Rows from block 12, named by matrix and row number. Each number is 128 + 32 x the weight over its row's rms, rounded and kept within 0 to 255. All counts start at 0. Numbers have three digits each. After the name is the row's rms in percent of the matrix's.
# convs0: expand pointwise conv (model.blocks.12.convs.0.weight, 800x200x1), inputs 0-99
convs0.107 124:142145109123137095113144139163089153113184192137120117101132113209127154158128141066155086091097136168203143106160128129081135101118080157112134116092135196099160106118050054115093157106109105101110125130184122090164139138119157144084144137139131106183109114108120119163116135212118105142160105178127
convs0.108 087:162148134136088086106143136110143132102079159085102070133172144170142122118096113108110162132123061115089143120104164147141166107102061099144191113156131103136143148112154101178152162133140137150179099067076127107179094154120126154197110113061097098164134194157122083153096116079060165070182131166103
convs0.109 095:099140095141111131155169145088137095131095167149095112141148079133155096251103166080074090197165097142132140073123173089112179158062153118147178151111137157090109123139095121071165148069129090126151111137123079169124109105172073116161157169086102157106139090103186160170179083142127178069129151069118
convs0.110 156:127133129142112139127168171117138122177144181148175122109116162190098121111143141143138162161102187125125165074060160167129140161116163114120112160127084059101171146153096104107166155103101069078126141143052098077122173138164143143114148118089127138123044076152153154140114075108119168165112147116069
convs0.111 072:102105095148140109124198100085103111154156131133149113137079134161121075142084140160101099111182104149096149079088130123130147169143128153098105146131117106120173154108082110068130115150116105100069128131132144109140162181151107102116142145122103106133109118134096105108146127160156109057108136148121
convs0.112 101:081073135142173100140125159109138153167084144128159202163111150190125115132114169084136097211112162132202142162096091124117161147105124129067068124135175087107156081167134097145161142131104105112115097135095113146146191112124115116112104135150184128119117095149126092132109126161104140095125142128081
convs0.113 076:112156079085122177138162090119120153118145182148128217094154149107064156114083181159145127166117105155166178155101095112103143140112126122160126134133133176160147136162108082142082142101141156076142114152170213148126117083186196139061208152134106143158134100088161088103130091170156150134167162186155
convs0.114 151:180137161083185059134121102139164085093115093054125136129157106121117062107120134142116091115144104167123101155166123135142108151156137100096150123107171144049123115117121115126089191175125115141093114115070107146090121133095176135103121090113062173131112120180112177108127069131196178172159091091143
convs0.115 121:144174160099101141123170122171167132131144121116153122093079099151183183125167109106080144104111124061133117139118173119143140082127137129180139129071105115098169086153083060135138116156172104119125142109116103122173128135048109114101160128169084129118088074151133128173082153145169142189121116121156
convs0.116 088:175071120135094146170160170131152110136118117145136136149186108169122109030181193100110107109115135158116113106117096149114125142106159147056070094126136118155149102102118189106199088119095108115141066140113081087110140236192113129139136121115138119091063117095135101133125104130143105114108172118081
convs0.117 081:094152171143118134097176102045118078167204139150142085129165199146166116156112183117149147143115149139143120128137133121131201162087174131142106162132172182075125158098146099140096115160118022118163122132133109120110136117186114109143173119120144110120148115099154052146136085124155133095105192146142
convs0.118 099:148124162167084098108203085127100183142091111125130124147153108141117134096136093120092088088097092147158090128163113123146140087132081104124155141157197117158110201087150152126145155133071134174129072112144181147080142134100090153153116073201137118107153170120099198119151126125123107097090124105126
convs0.119 089:189109082121115132196172152122117117158139093076172140137117119153124126090095091092105058103131125198121180102152140143075193169099106078098076108167077168159170108098158169102109158149052084157144110108088109106090142146188121163160144055089134163099103113070136127120150113153092094067159123129138
convs0.120 103:089163106149114134191178108161198115140102152122115059139165140153159118150169170079093115145193131133135182133102171148151147178106145105089108160121128143074144127134120117121128195136195062096149124108138069097119077127115109103119140143115082092130118094180197161164105145134128189127176111119119
convs0.121 117:146146147158080128081117155140110134055143127154155126130121165154128070158117109129111151082145083155215123104139155111154186098152131152157101123147158147116117101135135087066119105137209109126123118137169097089156161141055125136095101103080101119138162145147179163143114134127126106130141128097097
convs0.122 097:079121109068109077147123130135130149117061139173136127142158121157131107116092154079077136156099139166090096084149162083125054147125132120128177140100139183162122115133187169124127170098155130133163140092133112093114085154107107173184104068121134080131101141055189095152193163165200085086126076091095
convs0.123 106:123076174160178138112157085100075087138100150066107107142128154111112133110133182178118115114145121170090112130153128119170103148170082118089125101166173126101074127120186122131123149108106098155099090081113171180095135141132172153122093122128121140130103196164103182128134099130165123139097142086124
convs0.124 077:154177093118126167125129140126100164085146128124102199065084137097120132157072079186098144148151167142057134151129120094164113079047125098132091205132071123139120146118116126115065073103170166106151145147154170165155107156160182125141138131151125124153167114127065069115123142172111104085149176172153
convs0.125 103:180097128111150074163136189134110113149157095124148120143143073097091148095140141092068104133130123133116118129151156166076119151177068176135080118112160160182122108091151146137210090169107164185134154165166109122083134142137151129148127156151140129068132112035100135059084112108170121143113083086124
convs0.126 121:114095120153118126115139119133098146086106088146087123148130110130066181159146115099090108121099086115131096156157130117162113121155105108138117100123175116168123125137196143149122113122085122129095104110144123180144147140095065143176124109129136127062136176158073126141143223104114103074152143159153
convs0.127 115:117145090117135108177079135154105113134141193083095126122161093162121108163130124117095087094076131233148148117145160139123095191128136125072189139140164112122157097177161114127153185075135118078117122119132093073151136175117142106097109151105116135175143180133091117133119153203158146161080164155094
convs0.128 110:078115154153136148134171076119057144128116128087147139148134175149102107133159190145129178118111117142160130132111162112141055131120117159118184094169171072142176141151146117138155159091096169155196136098132154125096143132128183157118047088149143197162158149175151230130109102122135135085110121060114
convs0.129 069:132072091131124088150064102088081179163133136135094173124179167129153092125127125016153088148170176133114130148109143142106137103108096150061077133121092146132138082077098146083106146127121139125150105168116082111099125157095173151150153146086117154098120134117087091141200140127124101131101148061092
convs0.130 086:126133114142137136114153130113121025150116175093123053127159149158104088128119161103120084160118126119142106196081163118090127142101170103149106189115105177096185125131180127168189155116188107120072128118111157163158163118059144113104128114151112119155100174120102129093197137117039143054062127077197
convs0.131 115:136143135167132165099185145147106073126108065095144139136092132146076093129136080118131100103113064093072068146198165122146126106139094083147131127143208168156136097164123096157144096177124138178124078096160090175124139072111040156131144130114084089140190204121060150133131117071097144089125159107119
convs0.132 073:113131157108103146135170122107142157075119200117120121065152178158155104130101143157205146110083154169132151113189091130159190078122151131165097151102070142150102125150133118137127098119091129096104163136111179120150112140118186094094156093172140098174214111182159138159143158164088170148171172107181
convs0.133 111:120135148119156102124117115095120120166121159150156124128094119064104170080076133168166161093081123151107163161169119198126122164110076135165124109146125114115138109179148129134129126151115170134127128141124128170167124131096131119143094178168135162112107165116157108108155081121209112170232152191105
convs0.134 141:142161102164135083147113153166097163109128112150196109146164112124133165134090067118140186126102138111145166116145179191141139100087112130187146147121103127094117159170160141139152159159164149198100129091153129091103066139138163134175121117109125158170159134091193092089090103171130139158204111177166
convs0.135 078:124201115119108143149154139203146135107138104160146151099116172156137135140114154150139202149152069142194208178181061100118186101136135067135093098121087139125111100126103063148143138092145170134071153126178165122099070110088140083151144166126061113127131113098149147108117150181133093172153117167125
convs0.136 125:119054109131129139118155091085064102103064076145132168162093142110112117178117134109108143109162143187116132108107121183115078161192128091086180091187169072091103097141149160122111159137057163166118129149168138191104135137129137172188101097133120118175130202099107144162190108130123099126103117085124
convs0.137 126:079096071163176154109120132120146129134124140138097104141130144102151130148177146082074149127135173169153146131128137141113138121126151129117141140149165178131159064174206169082129131113124096140169087127137105139130117179142093156157086136044215090081098208097117086191177159161123147115137095131122
convs0.138 122:138133101138144127219160062136114104128129184127131063101180102077104197185140165144114081072109136131118110164127184117115146164126121176087161114141136140149105103163123115070123111163153156097124108064087095137136174164107082137142098150167122122169074167120049141088129161102058116167080164183150
convs0.139 113:152146117133076093115104160136090165074167106149137112128140187141150117184131103042170160151099150156208179093177100138142115067101173166192076144120153098122191088081103135079175094109169060114177146112187131099102151120151148157130157088124115161112143089127148123167107118148162107155141075139104
convs0.140 091:077071193106148113116134142156124175149151108133111181021141141143094122115133113188094106076158165110064124103118100148164165143126133127162136122131181153133124180096168158145051118146149156064124113096149172164169082092099115142136164209137156135176162148118154166143198150145150098060169129106115
convs0.141 114:151136189116144078142101107155147127098107096061166157144152117165137096101108145153132086145155159105169091116068151115092069141131122046222106132103164135113120110131105106113129164131149107132109129090101126188110102178110165131122151169154156207140151103113067196143152148163159098132148062112135
convs0.142 075:078118182165104187123123131159177140078108100144122093107153175142150120118125152097162120178125115099107114170139097121102111104149162151176118112141141127116115181169096167196092119074119126113102131138126096126110128076138172099087163158157134100118107146141142096178109089159162129123167142146176
convs0.143 098:094097127185126112103098082048115113109177093125073140119105131183109186124100154107131143113135109124134120155111098171153145145153079151094175087159113144148109101133183164136142145092129146119041124141107122129114136191118131151134045155147124148119121165085145090118171118137102132167109146077128
convs0.144 076:162122144152121117151107141112135108144187166129129130120083101091140081129123122144086163139167135108109168117129135132186167146110103156140106207121191128104103128130069162118154113101074131180118128123148138093082132141157113155154150188129174094111132160097074150093161052069133101133154132148159
convs0.145 107:079082120120137125130073166141125074114148111109143143147115153197144160089097095106176128136062146159094104096166128151101109170099093105081146121173124166146097137171141177108108147112064097177118108074143104179138111104215166162117099135075182135113120086103141135136145129080161120056159115074090
convs0.146 083:156145146202086208136158119107160079156151196117125143138173106162096168122127156098064092179102103097163168140059159162089092118135210113093094154097098126086140088050097134125136157156116128077168050136098107148110146160145133132080152118180127158172143130063147080133135097148146142130147173126115
convs0.147 095:110090076133141138166192171064138146175122169080118162134171061115126143157103172143136070178125183131180193093163107132064127126116104133148082184086054113117195137114090091147164146106088077133146102153158140148110114145177125074133135140119139096121130098105056131115114109175176092127135157105147
convs0.148 088:095135147128143131150085091163139131099147152152116111159125163199125150177087134097121165098170069187144132176152122133179139096128119132080120109156132171107108111094138136127055074051191145079087129077104096109147169150085138130076117120117138088162136140158172161141150155109120133201132125098082
convs0.149 138:104056126149114120141083130155109133149089110096153164091148111166129146156125139105106108170142175091169099138119150132112119068141085110136137097123174091156151145144104132145129090145128098187115154039122130151072128135162177163135184124133156196136206098092070181121177142134105097114113115115182
convs0.150 075:122176132139085113142138086184129166118151153165144157103082190125173091130111182162127057161109145172117171148073107084117144177109130111097130129112071174122120197107142115175109183129163157156109116153142139173101139090120154119077128194161085122114126088106088093144150091142189136138112208165144
convs0.151 075:176135112123134153201163155145171136172180133142149171107075120113094093107101168140078073099133193134118152120113123110074178190149156168068177164100115123138139133069126097121127194112052097130099072134175146167101096115190145173142121123165137117074108090075094066116148125153169150154100156087140
convs0.152 136:126129153181112101182206197159117192131174068192165115046135167138118137150155066097127127102104137078168143144159121115127184136141123102102142157165156155103166122135119134055116117133159102144123084131149139099060120141134154133109144090085131136129128175100124153142098117130080139123091098157139
convs0.153 084:102106135118051132147163133175079101129117120101079159147125144166137126127131158154135073146102209089161109103109096122152107144128113142101095152097137112130103177139123073112142255111117201157145073157153171159141109143105106081166128166137169157119107103072114081172136097119160161092141156128121
convs0.154 138:133109114128138140106130117089101147111159152116103084116145140140118220145117140156124121081187062165149160153181113157074155165147098088124143112121120110097155107167114123151109146161129140135077115092109094121081077096082110151112089185108113062173108096116104142115153107076139106136121153169146
convs0.155 085:112172133165117087072148102124094107105132162154148139115157178182081096145202149146186122139087098120168148103152111089085115188138127066147152108148144139103137143146047051114111164083076120124163177093137162101155190173078130097127172161041154105145105133155143172090156110159106134182158130136187
convs0.156 093:091122162117124131161167098193177112116147095098134160093151152188156093202101117155090137066131078079168112164126155036116108134127121109112153163179185118100156120133082171157118044131190113106180134093106121121110150139129128157104143092036080102095170156098115149139143137096136116146110102136144
convs0.157 087:122156165200070156106144088090062117105085124146064103137129128165175055125105154136160149186113121113076070147150102129098173084106131131131155098168151122135157152121088144089124121071136115118101136125120155131125085149106111130138102202112127147176163179152165193192124091134118119119150157115163
convs0.158 120:057143114108190139102108159111125146155153121174094077166124119088164153179082144079180143113143137148136093115144146118143101120075137112188090142093081146096120076125124103124140054206120104171174126139146122076190143122118153152194118099153089070076172128085180114137120127091167158084127192120089
convs0.159 105:174167114104096099100120130119151163112102149115208159115143146159124153097116149111132070095073085101132124155140117130140102118136134093131126096121178109081133138127089096099088164205147079134093152108111114123099089109089145146103141156186089137123113057144110139067104119167123094138097078114127
convs0.160 102:155115115140127154117193115136128139125135114148120159150125124116109109105149158130136143156165098149118161120182048140198083107133078113108159069128117123165155057131133153100152131138122145159129088150152187111131164125137160180164131099121149247148155104102097103085117074088147135083167195121073
convs0.161 116:118141100166047166071116126061164137143121094197136131123142140156132137141163122065133135199171131096144163064080121122146098138099156156114142085181070046105110123140116153099164122098152160146109126162190126074131172145146172161179096150140141172116107118137153128133110125101070111116110180171099
convs0.162 097:136108138089136114100145081187114125118123147144133184130130146141134080153186076092143212091155090109175121097094137067104150132147172180125101102194175059124120119117137151097114042118176161121092152103119137147139111161095128112114171103090124101116167135155101155146149158099032139118102149097112
convs0.163 082:129166186095139084104135140150129142146077090174169163103114152100132131232130154202111110122118103144149145158166088115121151146130085138150124155133143073092086110186137198139139169088171133099148106122071148094124145114127129146102140099129149130108109104065155099132162165119141126169109203168117
convs0.164 097:142083107160112137149139149157088125059120114105082194074197134240119131146114074149168119102148168138097103140181144122091120127141176077126128098097081139127184109121101146114105131129165125156165091060130111141120080109147113121142156180076113123141167161044090105143136106186111086088122123055141
convs0.165 108:117086138150174129106095089104071133136110147063148146157138112164104131128093145126079198102114118173135148131121177130122094161160146133087190115187150120153092157101152165106130141119078114164124124084092115139101131113126160141183130056136133123160130164150110171126125118106113117111105162106140
convs0.166 112:118180122119145076124129108159117150118136144164108085097154077047134148138087060100157143110048119090138162127111210163143128144084159168130145188138100154116135126145177149163138136134159143125124145117119133124165071169119172085123113126173153142119112154158189102104154136172152120135241103152167
convs0.167 119:158121113110088039158136144141169139105175110149128102135139068152123137159099080116120149121199078110154167098116107178117079146130158121105117188171137141136108153115120157058142098111118125168114127156128175098157102100148186125128105085014060128101103186098117087168131062116111094092105096118086
convs0.168 094:148171031088076122125119144164165138146104138159141181147123112173123085123112104116127170097163132048170106125150099093124077129129130064113109146120173157108120072135105075123166128192100082141132174116154116149160118221126099104166156107115126162139100127168086183154120130135101098146133087148171
convs0.169 092:156104176141069132127113120157064105164109083137132117058147080186097129144163146123073073194154110158113155178115115137093153174121143130159118162065116125141153108128118098111139123137184179097140105124156076126070126174123083161173152186135174161146112156103107083155128147180140079202117131151126
convs0.170 151:131061117119157139150120130098127103161104124097143118107135136113127137085122118135123101114156124135138140091097111182129089205186146160103137136177117068085134128188123156107162094136096103125102144161074067096117131175130164107153136136088113115096068134165171144097112100146144193139113116135144
convs0.171 139:166124134169068117143124142087126099060189101148171078085093136135084130055113163113188085153121098137100142149103115154099145128104118140135100060129116153110178116138150147144110157181145146111093078153132165146094124192060141142083102146143097170097158152133117050126180183146102121130129153101130
convs0.172 078:113102164086095119126157059139150140069143154106119146121114181154128089134094142095132117172046152120154130129108148099096128098121139101105145134082201140110127137114163152088135138069108116143137145080140131140116122105132157089125074098154068160145152145152169141151126106110156130077124185171107
convs0.173 074:124089106134110168084114106074187188117183157152097103105115130073155103165099167153096066118136139199146127167152146155140115113123116123166070119094100122130142102128161129128096072142176169125116149168160109130158102115090196132104090160121136116151142107128131112182103149127143098169121162178134
convs0.174 081:096125163121181183100151198115124196102184134143079166159095105167157119114067150121141091170130074149091114116117076089101193095091125149129125128110119184188079135105105110160176151092134207129105123122126120171111164118185149088117144131076108119155116117126112122094157054093110085144109171167164
convs0.175 100:096166057113155117063132105069096096132115146114118171171098112180097222110115118105190128079122085124131064173187110109108106145083119111109153117145135162129103120130093069117153115096091129117074195139147109169142110116085169129162070171147073036107130102131160114145106121153127132192109166171127
convs0.176 093:138164083140171087122139068169131114093100074167115152130095171121093104140149105227124126177168129122046133174193112122144159138082149099167148094100167127096096148164083168106128142146153133114076159223173110056190144118116118135170125149107103110104139108130210100188062123119122146113102188161117
convs0.177 126:156142164099115171154087169150145110137136118132186119117125140148135144133132164135126121111101137105133147144127065156086107141161109112129098109160117072127127089222125139133119105210109141129088122133080094109116151157103139083076105147148123136141134086159123106146097099102096155158112109112124
convs0.178 100:156114191118125085125121106176125087069099077174096114166145088147182113119153113099191113140121076115116097126164166164158145091154085127172138046112130129149097163155115119160130113134156078158135115094157124151122150146102089137133129097129085144125184157122107121145160149077128126149143133046118
convs0.179 069:116143086179162170139138168066170152126172153172138202109166165131123147095079128096139098087137140154168148087139142140096141054184162141170163153141087189122111143107109108149111167095060079139110162172148100061078073162145153102119176117145109144123135121111133136113154173091141133093164096123082
convs0.180 072:077186117085173173096186165079121113155164177103141139129157104143138151137132170149149118133118191171133155127126126097089133110154147139199106117094130149108107141100052138106109153113074124083081128159106158122089178091137150153102101193160102111160139086098156112108152115171182109107121123131132
convs0.181 106:139121110143164129131074124114136072198089164056140114124104121161145082117116149152152110133094142176172114134135152188145135155099175106072167104149139097145100176150196166123156144144113111147036122130116078135138157163140116091128113122162126171170169201181115167115108096111140183095189142088129
convs0.182 141:126137161109185041158096105167133086123135120090091167138159119120118088131068134159205110108095117147092111126191100137091099129129097096175140095137163133104086097121150123141133098129138166174156104097120099124137128139162132101126168118141075128098159137114110106117107066122210154158145138132124
convs0.183 105:089104131145161122089098150162164098122128088168148149088123109082145172098127119060095117129128077133134108128156200081109188084136181101131088148135141124092109095164165136058117112191151116078108149089159090083150127113068116199115174100070114098129165080123166104207119155084100152140125124131103
convs0.184 114:153061077123089095115097106108106090150139143113136068110153110144092238155109139146144123063139142127150144151160162211113138132094113174179164119101084104102129189174147105160109129107185123134123120062104087103110102142146125150117101172133094094168140126123150071135121157178168090180106138132163
convs0.185 122:124088017114120095114132175169126126155075098075151116170113069193072115075136130084104169071124056164169122134133165146121131091132128131153059065106125117185173111131086101127182149166100149173110152106113110095126129134146125156145138074115145160129115051121128117131131150162126102141127123143101
convs0.186 107:120160085101138114111134093104163090082142155107182064091120142127099127086120155103109153149120102165165138111078111121101123091089112119136100132098105178138178059160093097136127185109150067170134153121091125119109127151095200165091064154213119145120093094174143150098123165121125129119157163111116
convs0.187 082:123146123135144133165190104155126128163078079089134121126183127245092115153184118118098091179119113147131161117139155127088134173154102056147087130167165148122138122155092138159138138121107127045118149094134065128067138155168112170156161139092096098187109121094108133181143089154151144152161176156128
convs0.188 105:155168031095069142098173127114164097117114100115130144113133116165139121202110133126112171119116089051141142077112116054083070151119127119124077087102121105124137113134061087127159113135160078116106184136114143104118051123135144133132153102073074138146142104103062206149100167091105116134103125123141
convs0.189 123:156120115102155083203112069135091093137125131109081062107167132117099123122132118148135079084110120194091139182174162166141112181158151128148155115089180167076082136117171104152081165121116120152152150104107086139116131145119157127096166081158067178177105111175146138070115117169149135146140111060142
convs0.190 110:126109116115157106132136100138103075158072068034109114126181079174159130156145124131078104162163098116125082146139167110097114161120080072103185090134140133171106073115139108140167195106086132166130148097095146176069123121173068144136160118109151119081101074149127154170154049145119130117152111124098
convs0.191 136:128136100149142149152159166094187116174095130120145155085150156177104108084179182068123143129120120123111128086096120149071146153111140164119073143156125124153148131130073128136175105123099113075134141127086095060130183172129108151108136101090171133081096113142129130165121111104126172149087142092102
convs0.192 109:113132154103106107115152139179092134141087051106076102153150089138128161149131090096114126138129118126112126117166138090132110062076101101135128104125161167157128119147126140175149097172094149166118112080166158137130135115071047178126152078127129110110138112172074114138152179089104075121083173153139
convs0.193 085:141114117133131115186164126152151125097139151111194111159117115203090162074079177164110113198089127144161162097129108152130156174136136083066072131112113123103172100108064066103191125152106102132118097133101133088132200186188116171151129097109169144129082079138115055107105064145103160117093094121155
convs0.194 116:161164111086135068134085089131138118074168095133106189171136067145144202172082151114155067180196177116095123094145113109124150192122097100116128127101131145135108146133147143099083121101124139093110155161164102148164129133118090118160107137106126146047147126070162072111119157106098132098120130120114
convs0.195 105:102135156156154120124138151168153133154135151142096080116071131080194138168135148077105098166168189178118146166132151071134100122150128131177110143104058150114152076105137109148107114142180118133126040132129074100166121111122137095165161083157102087191167096102143106132149165072159148084145131145090
convs0.196 079:124112086138181130095109137112117206101100136147091151119078183154115153133130187080100100107100066116134174139122165119151129097064101121164130134106088111092113055087138112156133106160213125105133103101135114141178141129086144107098137165121166159126113127136104114129121132127166096150116135147150
convs0.197 109:158111153115109091110072087089105130090157118145124093131131183177135124170134142150161145094141136129151088081174124105118120144165149111108169091166160103123093105159127110063133082115154147070122093153078076077128181174048088122130101146093096083192087114154150144107055080110075154142080168091119
convs0.198 082:120127086121139091137110066135131142099126132140095137133148099142135162126134181110075094136150111142120125103066078191084134156123048137133134133121105174118113147164155109098124197160095088133096072093157146174122091140151084109105138149071063179121098177085100123161157130147113109138132137141101
convs0.199 133:146085124120151147155114108103123120133158180060054122133156052087132094107064154081129159134143136199122150050166120145161085141124157140160114139119138153144100127071183089110162099058112059180116116060125138149080084115110117152107091145110150108118102157130125175131142175122152159128173103102132
convs0.200 082:087143164118057116138126129093067162142103121117173164105129141140053168109139138097112146136169090174146152100084170180094081176141093147145173084150065117117195102143143109118103179143145146128158060143096090140117114194126082131135039075090154093130133092108184183185089101130113074114095103123142
convs0.201 113:042141129157145142158241147132136125137108111130105115149084138071159116123128189134151140162152160117101129110152119098149089113132097148154113157098117133129132069105129108137128129124074152111097086170152166111167147164112139110162120122114120121100153150106180054202156105075176155091136168124045
convs0.202 083:084118150137122180124140065125148140101155137131073145055097173065122079116133154171148080104120149127087134147144095152132179121126179154176129114133115129122124151139139182145142174130119132091121134095142184165150166082137189085098150165103141098127200165099158147159158079120175184055132138095120
convs0.203 118:054095121163133152098134144105117129140157107182075121120128110132147142184072151121122102155122139132133160092129136124117127124148146177182125135140094152126115112077148137158174016095079105144161110161121135101124139119106127089145092143122051070098140157107173146169117109080149168117107178107088
convs0.204 080:122102120114145123115114108102140165060119119071172190082083135159107153140128146106130141126098089145185117119117106144118154115104113127137149102110112168120045133100090125092121097117096127076098145054181167152123187129117165081117148112133137076138138164099139119122109064107073136138118146081143
convs0.205 114:133104105135124110186085127168094096161133128140108148102176164107157137096134136085127086043154134102143065099132061193115055169196140092124165110115148099077142100136115120173153106167161158168108098073141089149067130137107116091170133173069041119161129157126104157165092187134135169175137075144177
convs0.206 087:116178157147177159134143126121108177124115155128107112103128156169134123098103191201177197126101178131156140133155129166059150123123114127151171137172171156175127152110149089103107204141098096223137115135191131115083115141178128130136130169124143167108098167137098129128093056138073200142152134192143
convs0.207 083:117172101139113100154125096164069120131150143087113100054113119096112116171202102164112140117124137166055159154165158108123144110108045133146115110132108117122104191089126077115080176083137140069191124120149086120155126123142134146139112102187067092141147108110163061157117144073134149067175107072059
convs0.208 077:131149107082127201129171148117108142111147105086147153145115130183094112090104138159131111171121108125156092126093044129069155133109180081116105059151141111142105138131121110106103104081145089118111113142154186134147166175177133095091177099177138165171130125138154178119136128101136132149120166104116
convs0.209 117:130069128103138149134076126109029123146117090107118151127089106112101136131137128110093090136092188164161103132099181160124140172169082175120100116132151139150159215115126136159109158115110075148199189136135138190139131115098181106148138133180206189164157149119108148109125147162130083151059092105185
convs0.210 104:144105158118106176144108092149126087164100126080126140090098191128125109112191115147104117082147149163090130158173112185164176154217104134067155072153172115115110170158178176108113132107098162129132098134103156161079181130040119144125186140139125142173091155157066158075130083110132188110099142093154
convs0.211 067:104178090113160107154136188064162132077136181124086126113128180112093058137109148207177120175076092171093129171144134133136172067138129099153117168088101095150120160160120113136101104081121126073064151143099150150125157110082102112078131180131118143132119119210199133118139116131106076136147132153127
convs0.212 069:180144088131160144146156187114078132137072103142149149135131080124087181145129183146128094190180138156043156107080131086105103131132074099120113116131125125114134144110079139122155223109098101089156041150091155156135099164155067122137142089112178147113153139092147099090155073133166106119094126104169
convs0.213 086:133098133123194170092096074125108081141159180124093106152143166117167112185117175164134109084090109121091116166126151118091124200119170122120077135105144156078121088139113118111135109119152162107136133112133112090121134110081174081094142118129059114160128135157107081203121137132141173103123165105089
convs0.214 072:137190126111113150109143086135124094070134162120108106161100186158161080127148092123178144104086157114090156159178130142087150066087176149134154089117120142136110102122122129126129169085108144112191137121205175151134101124177197089153141164165099129110146085167151141096128130157112106091159153153165
convs0.215 111:165167110168147188090169184119141157175102175136162114108057153106150126139163117111120206058128163134174109127130086137156106067142101073169161150141144076078159110143106130176159122161110142199150095150162116087118124193125159131054128142081084106243130133186102141123102118167138126161105135127125
convs0.216 131:020140110134151184158114133102178093104084159168091132142099110110103114164113157142126118126076105129120087158077116083171123101135160130163087085072100122150109150123132064131164137116136174064120160115068078137136182131096126119124095180120121137111130071195155149125124178181130176117092181083130
convs0.217 068:156139160138142123179145104097164111094132141149149186121160129110132100175054109167089174171173127111103180133117087108111105140097140104160149108122138200095160117093089136120113134060151139124141113168119163029110046134186079149158128118167097168102114065102144121087104167087146172130121126139101
convs0.218 085:092114126187090122134126164067158147142118165112130122120171160158134138187080170156102102144172188106179194127124152106096174092122116172109090121108083089110129145123090078111141160147095152112134164165157132117135109115208159130132174149183135148151116092130135132149116091192182140117093151151111
convs0.219 120:121149140138153105227155131153138139132094135155059137157118076137149171095122104116172040136186105085081109168118197128127153152120116101096142107094077149160116120118134142112127168174170154090103133100101075064133117133176186047148157120071115148077113096118116163155146139142126212140068096164134
convs0.220 086:121155187141130174130132062147125160158107139101060116092162160136086071068164132153125126152143089156075137178124096128122175133169105092111119132100149121119140173135142154138120209159088152089039080133132134096126149102167143138113143142104137133126058117105153088169201132091160153122136173139118
convs0.221 081:108136152172097126170164109056164147120091156114166116094141125139112096158205139090109110151152094100181151126025133117086135100138072121150083064133097118136169123131129098136150150132118134125097092148155125144146110125178136122165110133136106095118171126134166112210129122145117137100095131144073
convs0.222 074:098088166147130211146170126108204149165133121188166174105102170052121141182073142136149116081082156154104144125128136165097123105121117133130133140110112121169116143086107091145074137137135160089145155122159138109155108139160170177058160157136129120135154098133121078102104136152145122142090139150115
convs0.223 117:155166156084159078072134100154163088105143041133149075164084100108146102095174084155137182130175099098114099131121166123150151128114085125100164129134128135145088134161130118149116126138133150137086125158120171212180152075071096181196129132143120111146106171147131123144101085076127107134147105147098
convs0.224 078:144088108134167133144117127141128146145171182173085143099113151029117101171070116157107119125122146202112113145061177118159137104092183130183102181066132153146139062123123095164054113080154126125141171151149135111180101142094120160073155137125112148101198116138177106081116117137169151119121163174151
convs0.225 087:091103184125120122117092141159080100077135176190100114169132109162128133155117115122172131102162102162125117142143130097062134107123117105127175091148145123135052113182134100134050113095119212111083157096140108112185188137107118120089090122112130064162129109127189173184123142081141151112137164160097
convs0.226 086:068148072138107123129142134152133142083112147140079156101139146166138141176126115117151107165080161045126151112101147050062157132107141160110058105030089150129217103124091141134189147056146114109083180170133102094136119125166118070109145109140116175127143150081129104147103091156141103144100183175146
convs0.227 117:136148187152098139107135145067164113088175107175149088062079161156101110101133139093196136170129125113112160157090156142123187090082094157176067081131097158116161054155162132100127114106147167129085122168103181074105150129119119095095096168116096174097148139145121103169173120159108123092092107142095
convs0.228 129:174196044116117118119087113116179090085090111137123156126106151145139080141135114125098181095165098107186082113101123096076044146094146108099123115103110151115153054128089109093175130163166092127165177109163085153151069153108170139111118090146108135054112121110109164095095176134087130151110061174144
convs0.229 079:101162136114141113087067117209112137066155110115118115148133146167162137127091085117128119156141117197131164200177112081146130113114131124155110102121176168144100130106106168149097077110173132121098120116106153126151099142120159124111184185136117214150069144114132097176143114175091087156161117109109
convs0.230 082:123102144159089100146189153140102106170131136130101152138185130140125076124142160141088097174149110128148164132129130146069180135134121144098074119088136186131160128082087106070145226119078134166200068142129138137063100132178102128154151102176137112138113112078149107143177114134158140121225153070099
convs0.231 094:083096132121070107079086093132130179077110112150148103076104147155163166088103121154140132134112153061135139103097124127163165070069099165151108179148106147121155198143121124146157146056121155152126201144184191126149125137141141110092093098119158128161119132145155120147128213166115077137121163202174
convs0.232 073:141129103133113134123071118123094131119117159167172123114054108114194076136115163144124124126070074134157165109109113112118143155087145144129130196159115136098188089087147155122099115069140105091122129103119112139076075140136098125104145070105163206094159083082158114089104087170134114097136143123133
convs0.233 100:124099109117097147169169137103117167103174116168141111191114131117141124125114157130186142146161136134131136082146048131165101117127051144104181051078090129196158134148144105110148147139096119135134098144142135038078165110140082178183121128125131180122161083139124160105042114158121109107075166208090
convs0.234 110:192142168106131116075161122135119119074087091116132119123106128080173095114135084163142211128129092118144149167149191124166152090161090174189126119125121083124134099129169135174141070155207142138108151143091159156163164072061099149152132121146075115125166165124139152110126114048113155185117137127124
convs0.235 076:140154118157116145097172130121102156159127127206152176108108156200119114112141159146191114116088126077122114090182107120113183090118124152126134089144173156146142109091094063145167192131166177085117162069160150171138109150092165075094097176135130139154122124092088103125125101133111099121158168095110
convs0.236 085:121105124179136149111131150105088094119080133092183134105184108220114126151103131165061130144159139147081120121113124080108143190131132128084149114112123122138122159140171168078108190168115096138190061127145165134075082117212133139172100118099133112163170116069154130185122102093129123095209162118099
convs0.237 098:178081185137140115119174096162133102143105128141152118098168116134100118112123053111125105145121153174098100143176169187129156138134137122151163128168189143132145173100202155129119114134171172154121095049138131135114099122077136104138135156147131122150164222123093173117123098172171120110141146071162
convs0.238 076:066163165106162129150138080176133143101091160154146167101111191099131090149126155171135132182116095175106190135170151127127168087108127102128078112110142124198123199103095161135062124149108146127123162179136145154120094135160121094118199110151188132139162117119106150135111118196167103137116127161134
convs0.239 098:119136143067167083146136117161131119101102133157107146151129087106111025140114069110115086119097138145102133165060155152141073158167113124045147142147172142084088097120140153139082080162139134160115102138138120112146111158165126145123144092135108160144112155156131143086177136133181188090088091118152